config.toml
model = "contrastive image-text model"
train_examples = 90422
encoder_activation = "swiglu"
encoder_layer_scale_init = 0.01
encoder_num_experts = 8
encoder_width = 256
text_encoder_layers = 6
text_encoder_bias = "all"
grad_clip = 1.0
Rows from expert 1 of block 3 of the image encoder, named by matrix and row number. Rows with one number belong to one neuron. Each number is 500 + 50 x the weight over its row's rms, rounded and kept within 0 to 999. All counts start at 0. Numbers have three digits each. After the name is the row's rms in percent of the matrix's.
# gate: expert gate (encoder.blocks.3.mlp.gate, 8x128x256), inputs 128-255
# up: expert up (encoder.blocks.3.mlp.up, 8x128x256), inputs 128-255
# down: expert down (encoder.blocks.3.mlp.down, 8x256x128, transposed), outputs 128-255
gate.0 107:486449553464464567505549484558394570448541459440434549527556458554456487500489491539478489417541521513477543561497530478463506515438510556511422543430559573535526602514553477535362505457415468471501488523496550527538411508536502528506580351420508491504525456472471504525509471542537590527499402549547508488519473450472554550425429508440510568487489524556546477478553580440534651603444
up.0 107:452521493499474580525477487552356503431534491444427565582526469448436526478467440522515459489479571573456540479499495549487564454419473450495473495565593563493494581563480557526401525433527493429548509529578558543499477493538470584477600442475472434496623496440429482511555433555547555545450529595537514456417446552497463512456466540425505531466415528465554509509533527507538570516422
down.0 107:589510427528588543509528461492448540438589508469502645414493512454499520505519434607485552411456465499589518463481541448440435555502545419521468403545480461500479565428493526425512557490504592440523541489406434427489555464513527552467526506510552414442554459543430556451493495522389457451528522483555562429510470505407551502570471466442517498532467477468520571536461518557475478578401
gate.1 088:508566467482473418510512471497492471533492541501519475565500483471566409472542546515512493511485571562443515453407463484545508467382468431456534405519537603530512558506415543554327553493509512521501512507452456503582516600480434389473452542551490531390479431468427544478534538518432472446440571597472499551494523461474476612503497591481489563462472577456468433582522507475532506568552
up.1 092:470567466447491433572542467455460452523478556512511517562521542517541503465573457472545386493516496634584483541531492497492560489464501520419458476449518552550492538568543584489355534489476460497498429420489470569495517573574450463492446520467528461385485467614510483475501585527524542518468491504460552582480576524488462490522537550469567577441477517467408467524473465407484500526556
down.1 095:504515531607488565500494508508520513539530478483466468433515473497522349402498545493486535517415560425385411546504522461512458529516487448479488507490471480531486515557442489433562560519500440536502496554519534563596439436568467544486593467615520523432546491443464492540412489605490480531493410458541545525521477444495493603524366567588559505517439520476485534535517403497576538469564
gate.2 111:499483451524500423474554421474480450479548485553490507502583466588552506507604538548404507472503542450518496528514513466462447493575529466501453485444465380585490429509514519460367467511546459459538498466529529566481469554487537484554485528464415550484432605455559435509529469554589543454523531370542448419387537530495494510536505472484456497490566483511393462450539486441485483567567
up.2 113:523503550438436575580498592530536526553486543457566479571442486424498500551410475435587550493459448556453472472460518511552510556496470535471587463550502533424532546501526536530527454578502573530461478489497472456484556551517505520471553490499583425404486457471458598542489506474414469508513490617478538496619543478442465551579483538523460495581465559471525497488432574480529445454388
down.2 113:503522501406559481502484479463520448485522566540464485491503535484455545393570485499452435520367517530459484534548491501569466523603592501664461484508573453418495480446480447482516460458506486448552525493474465615504447513474585426542462442524553481460502530515505510508608476452493510613531436534459557520464467524532526544451516467578475565521506546499475558595525477460540523517608
gate.3 096:562559494537490442500449559450459557487572577537464482428516513499517510406502498514445577530430569488548466473479551573440485497479541500436480405419516506491558496439563544413409433483506488497494497492522510498501526518514499514490527512612487471430559609513480519522486554569494538498445484458578486464453531594523494475574596506424583469492496533513559488526449468510543405475595
up.3 091:416485461484527551407526465524466471527421428496571583478498494473461509570500533449537431448567454484450561508516438488494521528557501458550511569534466502541463496541411443626543523487496502542537492471477531513498496464470513469490452541378470533527453430485529427504504422428490474533576512556476497489542506442457527505421428584537442548508454513515434502466564554535440628596465
down.3 100:545525499470496490474498480541535570562517543469391518459539515440498439460544536647483521497487561514475516553443545538518500485415523433439423456500467509494478486587512570478526353574464470545490544532444541578436514385519512513479579490506613518491584533485536480543480451421430548462566480503496532500463538538607551530521477478568448498441455515568482413489514502568436540584502
gate.4 099:567488586474589491610457522546490463503504465487410516439515546460521434488524526507454509469441533533592493483574419500517537537483463372569471490493498506483517448496526544452442503484534471556516490542492433525396511467515529438479407462566427418494576500576474558506474530577601411521509519442437505430507484485475494555458486511525469547521571521543520407549575432529531449508581
up.4 085:456526455514401626481547507542495448537539535493461481452531457503476455559549551479508516474540550604504513502568419496580534554477480498447544453523505511435473463546433391433459379520527461522508466544600514536531533491510500520459427499456447471340536532520484441434449531532457519523438483531482470503575585564409517516477492489496529574410489523438524507592553536453613509489512
down.4 087:470507505515458549413493528465487496521429508537519560433438520436471458537442469489594477515417551507548491506453507604426482471437531487539489485451530478581438536510520609562497468393484545510513428472563483442434570517510565446501479431422508452552479404482441449531460543588479444530461539453461439589464555496448415509481629509533415499550527472558461553453578496503472514463565
gate.5 105:472524588569505573519475454537577467579465588515527451488471454553471507500511538405499498469380532423422493421510521490618488497408552525417487524573516486459493534496545463453451498508580401569522409506483505528431480530490530557486568477568556560490586567451576491481503528506486442526509482506378514558506577558435514485421487439494511461526544536466357527579471391548453415390492
up.5 108:480536582590495543504452465531602524576509594472505492531508391491436535549502570480524509480416570438433444427479534481576488512400527461487479545553517514503494513482601500469442479537513435576523449511541523535434482561529465517465627449510560533480605566433555498475464529492472445546535497498374506575494583559453528473459510405491502428522553561446394500537480413510449471405421
down.5 092:557457554527522449446474481497538514510457472463444466522464451469508441489512581521430453527644525416497511480479450413498486472435471604365535548541451539421447436575508476587569577431491535553513545460509557506483562500472481491512399469445533495556547512586457475488458451518575440457528556533501509446564529569461521469591461655480517516445477618549575498575521483414393433502476
gate.6 106:514519559544589466463479496399604515434573535447442527368480509513541513467549492519487518430480506489509574496461487476461602485564541631511462504473518544548514483439457518419487414515392557555585493515521441552444553459511464477474552496425481526555443459465576522600460530485571536531427529406450489455464541553451494464518545484561488517509476506517408583537465463506482462517582
up.6 101:542487564535581506473509504436601501513516552460402493480546551513526521528484506459486582503432417540453499558461497465445493464513511546509549508510455563559547491392498492509571487463494591542520388513532426553422574484390516506514487482456575464468447470497455495493442506491423461474472552508478559473472481445411518504581492423522533517559499466507480518617421531485533419589540
down.6 107:439490461544432520467577426513552541389529495501433520512491484581459479443509488511501539482422474424518577550566490480521520502546444469574514363490467463579521406495512479517528463525434533560460527455531588536518530568507556537525552547508469506479417464449563418573411530534490482554504556462442473506447560459500454457540442511504496484525483529496508527472509444556582453491523
gate.7 085:540477429480461508537472541571588435542521540480509462483427534438484539515481519497524528489487547504452500543548548534439519564484464397455394462457539522507499546521510471465627547549454502438467577439535487475577490484554534504545495422460483456537445439466415506511429493525506462458515438407497468563612448478521510541487599592530475465538568502478565560478486478495557563538571
up.7 089:572461455475465506511557547577501476505549527465535472469477463575497503445578490467544534463520522496500480556560518486493556535444511451514411573436590575484525538512499475425577448538439481438566535465531542449546535497555423451481419467531495542505479505438479523534456570523435524519624383477410475469590569452433504543516546571498431462470549498424494517413522587485596481488542
down.7 094:450462557519581511560515407491574454507449491536459460538484533547553529478397499398556503531526384512497539511533580473447502486559570438486528538512474446480518425624440491438523483453456500539487428491439456539503473447470517405447580486532567489548520467412491513550475441387441522453472491496541448464490382451468474451467523451440505502479443638544463609546491379431480528538448
gate.8 096:576526479499491506548429458546435384436529488530545466445508516488415488489501529439563471485502519519582525424439554603545493495426602484530511447484497620491502538463407547456417443517491564487517484592537487487521520566496506474516410586441537571425511537546489564549472433453566452490485457474512476519477470548639444460477488477503471502421394468470548452519548466506428446550477
up.8 090:475505592508428494494483564479493542568497492487442507525527427519525506418476521500436571600526465548555519505455461486541488521559445435535526444554518399505473525490504519440629589550556459518471482466458544516526493473466514472508425457480475417596544488515556429448467564474462463531390540487447485509509503561405536513538507532486436527476640517518395476493462543552497483458528
down.8 082:452414444478499509482529563520538485503520486491517464547540514514563520488507498455516577454575518574463477475541479481520510464419453627513547511444482457580477501446531536470491561480377543531409501509471418576466448549513502519468565485644495396483490550436505536476611502398578535404473414481453492462475526522463481479486523470567427466518543593491483422447542514593551432558480
gate.9 090:487514628501537530514440587500545547463475528455486567469435510439488543488488471547481488586555467547550518551470452544460539551508539598441433496437519525463495571503482579544565412454437561586468539400428498527508445419413485560462494506537524514472451420521441507432451493483533571550573646442590545466569512572407507452508459523505477499516450472557396588420443529449507496617507
up.9 099:560571399459501442431536455479500532543475556502445414526540571492587473475443507516557493556552479453464531454477524506519433428497491432479526474540495435527479454476509442459507542648569501402575460511477509581518553521542516501528550447528483462475536500545470556527496432534509526428480419541453415509498493460563518510499494410507489496528588553505599440536470474502529476448571
down.9 084:460529474522485457587484512480489483516462455541478449605533531521515412460513524578575434447492511464476496459532480517522557525528488539507555536556501518440514444474487505433430533544465572584494589528464548541465580526559578529440491490519529505543436537393482553573548560495564469578618470443453509477525423480413496545540514519409502389554429511527508521512393478497536555517466
gate.10 110:603434523464523628462506427554534451482503556468458507423538513487496458365499447428491490531512488457451462515506497485577544485535438486488553477500574495513427565478358594479448564440571580434481540388524385480478411455414516505388417589448479512467514540429513525510516556557491404487460464462435532514576469501496544523510503471539510585567468430458499536513457454550510431469549
up.10 099:496471424445478553486493438504523526482409439496457598503474508524460530511549488575464508482493527514512518529563525473460540512482517470387482564465500531447636408561553465602464495449472468507547564516512481506493510418488474468530486403638449525472449508579504615556525506502538576508553408481467490454557576513545440434517540572516564429512487515577606510484476465487451555478463
down.10 097:465536454504460546448447543581495451473568506491504506547538507434450519415397462455417533500504480594533596469510530507551601470519431419534496491484585555537477486379526391502534515531531527510526515519440530536424533539480500537520374530464469524556513513381560557408556611599553518574472546553500492492488495491531480524541510396590535438568441506382567576546421558486509512510529
gate.11 084:511413438433509552433534527544462534504441594439430526505466571561529477551578442528554567429508502394540556483480516458508531533497538494507526461461476418523539474514491495524472590558487573475487484413564597434574553515451467470447456463509453484519513468484517501540525485362579511468479478437539415493532558591568525498449511598583512397486501500419529575425526492536511498466469
up.11 083:566493582570552463608511505447556424514548431528589542537451568432496520465416544479481476523366537525453433511457453564485406545495486456500523550501512504468404484511504543540544437485507389484560487507490478491507402501589505471577482519544545451508464462506524511503453547639479444468543548520521574458506557426398509502425541447456506594457491558583476505610433498545543499509451
down.11 095:441488477554557413463516507506477511455632485470420430456449424504514456392504467589446507410565529553489524571475592557445471566450489500507534550437608498487514524516538471553524446507540549491424467469514478530450457503512488542429523519476524546450450498492546487520589522492398387603497467527586454526498474476490501508505559524339473423502456591591521489523589548418454448466470
gate.12 096:595390496488509427461442597536498487513498484458504493561502538458419459487545390445583598524459532519630539534454504419481485571509454582522515471548477636468498476508450492458493453491548478493543540522434517489519441522520514442502501410500406575472526502500521554491514495417454452452506563551505554538455541446530531559485416524565468470491479499540508600535479467583573580499546
up.12 093:419441460476556483473529537487544447600516519543522454517475581413541462539488428465559521551416476408427526497457476454525502411550476422482608463534575470523549544479532486520474612512513459548461464492463495491450482465510372476511501492575501491478529485570559511509467551545512483429378561422347437570521443530496415556440567385531524506441430476529432488570576509458497617459578
down.12 085:435569452534494457379475467528524515495516552471420380512447515550521512536532456502572618511516451465508510443536404488562509471529424558524514495510532476462439554512456536513524478481449573489487548519510345446547432559524543550507428471396449497530503494468505494496576504506525482514512438491487542485393424491432469458440500456540440510535444422484547483451532506562512578433509
gate.13 090:401534596497515495541532518523507538584549570584491450500428448538528484485514484509569543484577492448499639544482433539450441411537538488468507562459520331578487477480459398615486589530500545433567456402495499579474472575589481529610563520547533493619514499470556513535526518467403510536451526505513491479461515568519451471447436400563546487521531568477526523459514474566530529473431
up.13 089:549547493554433428395524520539486441521483598429551493513593568518460485517460538386533458537422425578447554460501509548530580494443455460588489412410521525527472481487568449461505515482524499461463374409459532451492498452508476455482362530475521516524410491430485530456495555480487511486488568557455544574448468500463458581528403496544549544506479460484472454553549577464598527642495
down.13 092:478528508493424601478490616446547518507458554480551465471488454513483465501494562575487509435494569589533486461498470542477524510533392594556476572598554459603537506395476512526563557441463548469474461471566567574476502481546621587486494522506485498438540493528596437505483482562506428433492580449526586462477504536532552470444475502509563441487469522530482508541465463493437533495494
gate.14 099:451550513456546481451618458538422547530515413474598521508486454510493444519414449568536499516513529485586501478604522504445444509500461561505442518481513504474438560543484554559437436528504545442552522470431469410455564484479481508473390400541444531551534503474519482418518457494412498548551534591479540435482537460571488543579445539454457494498451553568404465491465558596538519531364
up.14 113:396489530517464487452564549463521632496450466519503564488530490520431500561394488486447558545452509482515465435486397502537428443545498493483502526473540497509422483471519528487417483532519578477475536466437456478496457447417483581484484528530523534576499484548557461506424531400511553464506531471552486434483499542567515516430483578550488567505509458536495421536494538565510486615492
down.14 104:459513450505517572573384496534514504461538574503463553433417426480552507472463528440454518517476502482528548441509474505484412556468512510569486469463520483474500599523544533557441489508503496515561393433511485444552480467593479396484500444543541387467387490507474484542567391563502589373408551451468547494588546483519569439448521484497512486463537450478549525557462568523484528534495
gate.15 115:478455450442511545521506470491484432530481443474542477417499541516583448549526483504544504468585545544485518504384538536518474576485473509489532451572517503399485506522440602557426549426585432463437458640540471521529424569471510531492507410503474436540593504493466499522517485512451461492516556376594431533501509538568528485470429611381534493539439510563452526537504517511546426443446
up.15 112:441527535564490458469500541534518535513516644575480501563482426436414533441446494520471483546368465485500492478597475484537520404559476496507488584443487500578496498490533417471528518582442581541526566389420510525527575418548438487469518575451526551508445495488496449496495484448545514512480453593408522515477487466400455501544585421572487483450547441424602464481518507458442554557536
down.15 109:549434510490486565490539515551445534474447522513466549481431520492538483462509465361428565452549468507495539493480548571443495448467510490540508431385480581477487325491451442485492516514582607430472490509524445482429403542501502419456367633571512497527524481571454473508472536459561401530452550464438538533593481520512577437407552539518546617486523502459484541470477499525474428512534
gate.16 116:441435576482474499470437472486473494519453530576493537534516412439515527401465504619446528448615543520546544496513657480441496419513405524468495469567568465517511500481410575477560452531485521450520520578454502476570578490530449443503383503619475468545506480510495475514590478500500434476492452494515536526467490422550495517453513472458516430384496599492357521430499540509639604503510
up.16 114:428435541485489514476453465494482476548490532579504534539517412445507512416453505658467506424633539536540550505492644466451499426512387539490507449563569483497517501463401554471563484538476515443522504537476519469596608512532438442497396494660481483532541477508512494519580480475500462484494412500491538501482500450526488526455500471473510421393517582492370540421492512496629596501518
down.16 104:442514412409565504545534432457519410563438510569581546514549476460513381462565532631419463508562499536604524477529487503441597484511553596416568460465471546489429530514499421537534511453493489412562482512452532497456529544460491538507534380562517504512502474475471491522466508563560471493493488454431418543488546531507436508525581466519490532432555503597500519521436508470477481573466
gate.17 104:458511449503463516508512504491433475469489421549388486430461496523570481566454511635547515604491557547488438451498490524539450480526648547444445516409444484428439459548571462442385557535550540529512530518565495428559434457439493516518539500591553532505545521497541481512473523512441564563457485532468512506496466546415569478547508515417443437506521525529422471413501446531490503532500
up.17 105:502483498518496506470463467506529460508444564472529531537533527468445502453527457408429433362499485488510575532503481471425552516438357498530539485554501553529490507463432510576669452461482448450437426457427515561464548534554476478458427490376424476496574480518462535472555411506544405477508525489539446524549522490587459516432546560544535527493440450464515553639558522438550550437501
down.17 101:436382525426493501472572508503522571549522586515446481562488452507447514576478478612523376522516530506532501493493478449542539499437504563544483463392529415535511516576499567510495456551392469580450543541567572515517524558463464521521412566492492494474477453443502547468531401482484536493535541564541533541414469507512501492489479553404422505518554455470546567427439565497543494384479
gate.18 108:497476611594498518509419493567515521589495474539550456506402432420561580473499530396470476521441521454460471480504446543532375496499451508461515527545558479558383552507507445477396676490471473491458557452460456444515508469563463527464419617525521504566550566522514440564504445457605480427563560533557437548489493529545484464403546526501438494563550496507595558532533507535483565568482
up.18 108:497505411414570432525553520457486539415524560483505591418635591533448486505542445592494521489516468537426504520544545474518651510484516504533474492516465520471590426535489528497541291469539537491513454510555540566490497498474526463553582374448504520409411486492504597490490494576421525592452443447426605447491549453463474534581496450533543514458400466507535447458442498515541422399564
down.18 103:452539406570583529632478470472435433456494497446499417495456525529496459603476506586453398567452519463518457585469456505468636491424456513493499542470448565497473572475546439487513497537483460461526473474510554486524524452630460524450603500448491498565524492516522582547497469489477561513515482477495506484510417506550512592494538468468493506529513452570461529531579493467532598523522
gate.19 096:548506515484549536513445531535484415500468465529605470483521431550607498408429481447491441514530486432482519485502533569526424497501491561581488593540530461533479490498489506543427505533584477517530526540439476437373682568425440474465424522446524461512394445517519494454516557520526496523468487502432509414552463506519489575478423350521466529502530436445489502469493524521588553560603
up.19 098:487497443518516424484479442540515457494427519570528521561469411528544519487541458508524439543340402516517504510493482513519405519399533501473542457474513493500521528517430479521490519514431444518464488458554481534437529495525449534554478474491538510560522450518483456433544557509559528541484493435463575492588450444538558432430474528483540509518473481550424463496445488460510451469462
down.19 083:552383472479518465507563531481525562527571464412557601555397469493411472450439561470496496496467497564538519428511428476506477502443406443582478485455459510443477520426536448491497515371494630479445493443396471422468630458388476532558441493489488584570476508521516458476522600458379479499533572537471502577427569502440485466545544547465483444505440552524482559493515548632559434556495
gate.20 097:417513526496452440405418482445521599485567442524573567465507399543480482547516470532582489488570507502430480500549502524444442526568521516550559481437489375441547489504491532568484517538519399459538474480434538544500504538521464447531515458515465459560451568531442440449479498532468403481497461571528463391509512476474542430442417515435501480568517506490427461487440480514579636540523
up.20 096:487495559467473475459451502527528572484554484544466496503568482557496474560437452446488542453467552495507510460578444464381437504492513503505479452473438476542513507474477564473502594453469396447530537433543527487479560508524493502441550462453453517506445600514422493436443498495419452597541593556537494395576514579510552480503423451463431520541515512509436444473419515462539559442541
down.20 103:471661549552533528497433608430454523456445592452561455468499476571502548516473541466487486516465380581468494582542556504474480499526473570516500492549530416521485495501539479563463470482541453438484491451497510445490507583419436530522441562548445421504532495512532473525536486462516548503552565486458525477459555487559598448430532496487483555514563449477487463458478502404449529467574
gate.21 104:492466509513478423516511449481557479480527454540549525529508513499422468444556493560506558464509553464466442502390517492516511482493513473588506497475530556507475558481446540532446588430484443542521436446417567452489478432458425514517439478515512431481512543540583443575433492507517493508521571382541504564521523506495545567414495526490504525504506515520400462441503509558442489465488
up.21 099:495548491477512601464487545490446505490512565430446467562498459489598526523465507399531463526449456549572536473613498471549467493464468499434501494549438410536511456505487486482609386568518568503496540550556450565478510606510601474463544498512476507484509434472452428422581559444508513518487447550425500490521493500486510415541457449501526474462502494476517530511455492439565520513512
down.21 100:516420529672496581466596446522459529547539541460481506410494513460564486555511560513431464455482537487522518520575466518478615483452552435525507557551518441505517504484412515612520403529464571475475454423551447430459529520462522459536577587484528474455444433490551465453466405504508552458513485478601465479512459498513480539478424613462519565552445490484561569533550476527480470588522
gate.22 102:487505498511503470497551443512554478502536619442563479484540506608550463501471511487461531537489472493445484546572488516560576538440456492542476467569560512528516466452561464514497447495530399448537543391503456506462504462538602514480435554500537494444487490514527423469457433535455475444573572540500550587524555496462441554459593539557447469501447550478408464479540531423487499552525
up.22 103:526504523532518488408449456508447491453528430539427497518478465415462493482410464440500504509376521530520598469441442508394381454575553533464527532443451391521479520509415544539373523500484647484467462559473547474534509588452464532507527509503460585527494423493385510492562500486526506495458502524491508429466490549548583502524490434485522487493500478546520507542509495560517491490534
down.22 103:545475503546494486436560511487422602454495569450521534540482504501488544484485519583455408540540529490529548444561468522514502572548498494567545534452498489574520393496458588602452451602504592505481476384537535527543375501510625491500518541516482529526551451525470469499446452472434489508545505484489514499617521542484488486446539549567470531547528507423501439431552452492401456447551
gate.23 101:595442529500434393478534556542591590514562447443521503436537463462520493507495425466503517488479479444457456421588477502551431512516540462502579549546517473486418479494593459513506440461512454479511502496532518473560417484351530475542542351494474622497549525472463488480576507522414569576492475498476501510462506462489543508526447419480413428541470421461508544470486585515530605471515
up.23 104:506411447533457404498556553554582578508562482533501502506577515516514528520507446443487532421506487473463484450548479484577452499489507518586565517549508534449444510498525405461544544460496436522469476532564516449588404464374511490552565348473489596483528472458477521476563539552427539576508491492461513494436483460478488557474446430486473427560474430487501534511496562502539567424529
down.23 105:539503518439545513475562511449415540510585449481444514524571456487455435521494456538507503510546517518533465413466498551468598537436488509419479595459560499487459529618530624469474635480456485419454548535536537581448478547556503531514555494576478503556566423502432542473470443512443484527518478460516558459574460456495495462466503596465536455473514575551521467485536388506503564513563
gate.24 090:439453520508497505578550597452466521512511500462541525472530568464490507433516434486536573545513489384507570470446511530453511524463523494453426488545506498460540516492536443559455526557546537504368563483578487426499368515545492495490441469542487571463445547497533397539543469542485602520512535373564489531504511496562428563541495527599542509485482509561549518532468572471395549472522
up.24 096:436463453497562506544554615476429477497516476460564543507531608470458499398532371490513521477529531402496566495455508485435548507496493469480376545499488527486513470521493508534464536573621493468400528475501436448492422539557447471497453495508419523478534592505536422572573453535493582519457508356580517585496476502516517526459451418549519491483529515538572497582473557515440567470416
down.24 103:491582470527459396508520479581474440510510457488531413503545517488512483498527406563486505522420396380528464530560487518526495473417510513462452455495480497571465448535397556513404476522551425438473441449519513539392511510472493475449545447564550589530501551516479510479494361517544501479441460569494532484475441518500479456528526543451524435527493534533610494420494345407510492474477
gate.25 111:575502560557587479449566535515459503494493446446473576450495484551452435444449451481360552517444500539456563563439502558524439486510531506461426468506502463548452518482488610488419563432456603427553507509447533511442523475453473448503520512609485502579549434548458405522510522524531468469516551450589508500511461467501490543472566548585512471494453512454502517455531554524471431595560
up.25 107:568506556563581457483584554499462479508517440466473599428485486555454405452484432518356562521448507520489545593442539591479456496485517529437422475515521476514445505476482594480413530466472568437533509475487553505428531467470483446506507526579455512563570452529469398519489486552535456465496530462582509511481474486480510551506575548591484475506459500439458519465493520500474465604577
down.25 098:609452496459535519517500496501506497473458447449487483502494506471529595534432525551447508490502524422481479439452521385467474474597535512501480482581478452541497576485472487503492461535576569482541534486489444550502363476469473536459471459488509464485487548474524504503524544499527453487436574519498495503537511452540482495565424386545491578544507458501540492533419491538469460487537
gate.26 094:561456581502418551490417581465487470532513607383506580494520474396475470373539559540514548574465515550493500551482532439494516514437503476498510518506584474536437523436429526560547542543483506475462491468431454478507569503495459460493498407538576547463526453454604469524493591482459537558562439547371526531532449424526602484402462558468574488425543552443460520411479606482541486536535
up.26 100:430527510467568413537516511523485610458512405623509380538502454552503615608503502446568488402525543494516468518482419494497478477530453552501503526523422492488568485567544479449531425494499540557496521462496530474505452452471540524511532461512469408541523479605438533468519496495452404430501557516573502497537517527476414492558556433457473554513470460597524509610495397502540555395409
down.26 102:584551456399473462504508508557433508497501497407444544528526512460455459543570498478531592382507407497483438461456462410477562529548587617525423508473506447531489600465370549559621483429504457503481514566464535480522554463513495509545416523524427526543458474547500500494535507491376551592504513484512517522499480480459499475373458450526482413539552493474544487473531605529485525558392
gate.27 091:502521396392529464469562537535469564409464491433447443441502564550510543541534545589534464481514441509508405518453445549457486495437447525479420451558477503491495452466530519538448383475516480450534537445534553607391517481444528538531498441387554493403517470594432433521511500479465488584477530488510468493586496519507506554518565442496488548489534508507505475462529490414433486534528
up.27 087:447554502434462564458606479566499485491452530446523490497480574482580517493543584558553525415474500474506446483475478510465448475427486483490548438607566536503533487472500458488447365446544479488561456470504467542398544521576481453443465555458521501539461383511516441523490445550513467518465480527546464472514482550479557524498562438512550545524461512461467576512554516432503538510455
down.27 080:561350440484521522543487604586491588526458448450525564477559542579585538556520469488498390518484550500495494574525579516545470422530508546526461586442553533547560397535511489521540492452538403508565512428521442541518528444544432539447454590516591509459551533493535499571574577503479564507488399536502555517511543521501496447475548497506419520551577495538477515496480476507501501524423
gate.28 097:549531412557506556502519477465451510481403540501509456531456371509450504488454396492534513528509499542519486442485497518457451440453509599495469521481449413409495563446493542455524666568458391513469475453554459575483537537420511499473533533478534413451500500497557574499548481556515560552500437457573557533559488428488476435596440499489523453471615496562452482474488505514467512475551
up.28 095:541538488555451437516469418435500407493396488499536518535470360531497558493487452345511483565415532622498443484483542480449474498465472476408453533483537454422456574456540532528558604564528351503435453422480476536521467556488379492471481459493582410488488481527494522509486450535556459481519555511519535570505525440526519483463556538451529557543514500563431495603485485542531447463488
down.28 101:499462517489579495424529502556511504424476463370516494533447469479499544506468486570513446498523508519541498570466444616454482394465492602479512453528560447426381591519401529513448463481539497429477428444479453559515511548572484434557561563483589469509482507493485488434532443504484554525343593492584531540461441575521502551583506502485494516413550480483497426559464491523452443490558
gate.29 106:528517478551518440421523509534452440415535641527520496561545503514433532480524468582539429539415500516505509533540516500499461403554499491535550436500473397551417462516582491484475433509506447445591497442479535493423478540495470413549590476496440472471486622522477453503545542475482459516462542576406505514442619555576459443551532481534411427505512550512489497508490480528500471451589
up.29 104:471494537408451523554448493486548558575469460502488487444487479505519496492477529395449583416536474479445524465487524491494493610476472509482483555511527572451609514488400521504552574501492578568423556539520492512576525435547534591440423510523576520523474411484512554539433452502509530491549430466560526481560387416461440562468486506486540558500473491480498521455488557490479522509434
down.29 102:508529540404424570480480487517474507488584460516525519558543464534498526514460435559565358485510473509506527526600428579474479473505574520604495445454538381489498503558494579451501389559529592406492502404496478526508534462528477470485550501494481552504465523540443556435483362460579536427537529535420470473561485488550542491490467528536425550460468437438611530579491448505483503557551
gate.30 091:528543455458523457551547484521603484513563563467453499456470466554531434540360496525595515535382416498500503577477508487478462539500576492544478542482485411478472419466434541500513609509510512554524522564553457451502505472566470492496482474489566410416519478497615522527453540576460500453519505497494544521515554433478503409521520457464526510582485531525453494568434571485485568551580
up.30 088:516533461425538490564504472469595494509539554450492463444446463538498504503406544522588506567413433432538482511470522539442515513510604555541438546485548430515471445460444586511472546495471506587548487549507501475511528453556530537513486531551583386427565525495590583523421545594463513428477512471477488517505580464472506385519485471477526521546467540573495506549426542533478522537608
down.30 102:415480454620470489367569544499479446531456484492503504441529528546477557526481465459428446443476546483518538514475444572514522553503491434526552438489486503492424446535607530488474546507552478443487529479530554451416453653499383480467535511607481552500458545477425528480528472577448495486358462446538466449572497531488483456476472469570518451487524441424489467397484531490463490495454
gate.31 107:446488520581541548488523483455538425556448442493491503480514502510512459488513474531474472519531513417483566390490519537514533478505472537439486478426483412562558415448504557471618446552503579457575572444516429526583590522482479412560449479498437530548561466431543532538453507480519474449477447497511468453485460483460516605480456516458510435418546523492524466520432396504535489469465
up.31 106:408512472524542554517523499487558394548440487548491460437467574508550481518499484539408448490520530417470471424486509567539592442542484537490453494483545400607567457426506547417559497523516547451548568447474465539609596524502517440509399571526470517525573455461563539542485474529509428462472460527540449460457491434450492568480463520510477391468578511529513439458494401493447505466451
down.31 111:522504480582566502504506489558509502486480582529592498575495533470508446531475561472546533493490594419455530516576540514591482494566570498548523426558430517549512461439471465476471459506447424510522534467578448551587487550588471424493563419604526401477518510584433486443476476449624410492484444474433463475529453546531545556522516480508525525486448501431452519546470629541511496527506
gate.32 095:508490535548561523552521498438465458481552478424446543537551452530575452439614538420612463580440547603388433458435542524598476475437483450504514547506542459541475533498473531532596463446588474648543466481536511537503510484530485509580509511526521432554571513481543478455498501541419486448499459369506487601478506447458511424467519472471600534497478514504408454506472433500530564549500
up.32 098:562481585435567433521458519430496468426523572498447490520547504529541458475450532422527462561496521485468439476433555499488460509494468459593430409546444524552472533513512491514501414441535480566396550540541482604453535526476554426476505494603473431545415507516531451491495446566501553431491455454534439629523519570496502435504466442465442488518498496530426523495455482503461558530482
down.32 097:510500490556473528473551540461485533428529536582537515446534505491475459466491457557511509455551517494528474520496533506553533427462485501551504403481445388543418422587601445431434529508463539333523568477457497543591527526418459516522520486530589491605518513544495473449524407535581556471439476538486490425594489430598482546486536538565553538510520503461460508482459534544440516495556
gate.33 112:547482551488480437568491496464528438488562496502566614464504505505536513456559509558462533508493496542488411499602562519503566499506516525486483500468577508514461450536536557459409478519460474512511466473631545546416489530538453467495523493572480486487576512504503517514539468527492376493529484472484479568431663618488563416543534544508476476498467497483369555502442492523494567452543
up.33 106:525527531495407522526473553473493505465446512506528570392451467515488527523493511645487523571457476409600451451664542546490563497529563555414460526438572540452458455532548439421532524604487505492448526458575436518427453538510576520474564525482452497483520578473540519497509485551492527500497411478450486475434579594591557419581516477455407445547558482526430541499471423466567567568554
down.33 100:444409526487567544494531533524461547498513441587500459468480478564473585555630537596504441463504491536494500512441509448490649423499544569615548480565464473499498499575477476493526525482599560608490475501576513525518541418558491514518462674514516472504473520534466538475464467527469472554393500525479496475466510501495529494467462518527479537450498520473628504384469534493470488487409
gate.34 100:480414519496597478462454507498514500603494506490456553498543423489406502464538424446404460546518462445626511443644488489518495472500481369495452534467505517545452450422436500442630535556545550449404483576462450515449527527429418501447560521450533523531580494551474472478480628521467633565463459504418424555510461495541617512526494430429555490438561436528471498509471400500520541473423
up.34 099:511560542495423516567550548537558502439471507509531383559526554484500464531461496497596573428379510592433499586394509478432476500461527565485566443548495397544547521564612455494451536457549477528495493491514554504557458538558556486543451500483453475448444556473455382495480374479501359463521566529579570436507510489503436467488490598540409544610520491517537462507486571493514426523604
down.34 103:549477559440491517465537375440496509533384605551437530557519454506533464462537499483522553511590486529502420416424557416488551419438513524468541557607500442488420482524546466527488424488586474521556500561584492446479477522429558540476470486567575462537498468476527421484431512508497525485425556524457440494477590543501469427456563460510577554547476556548494536432501434498495493537408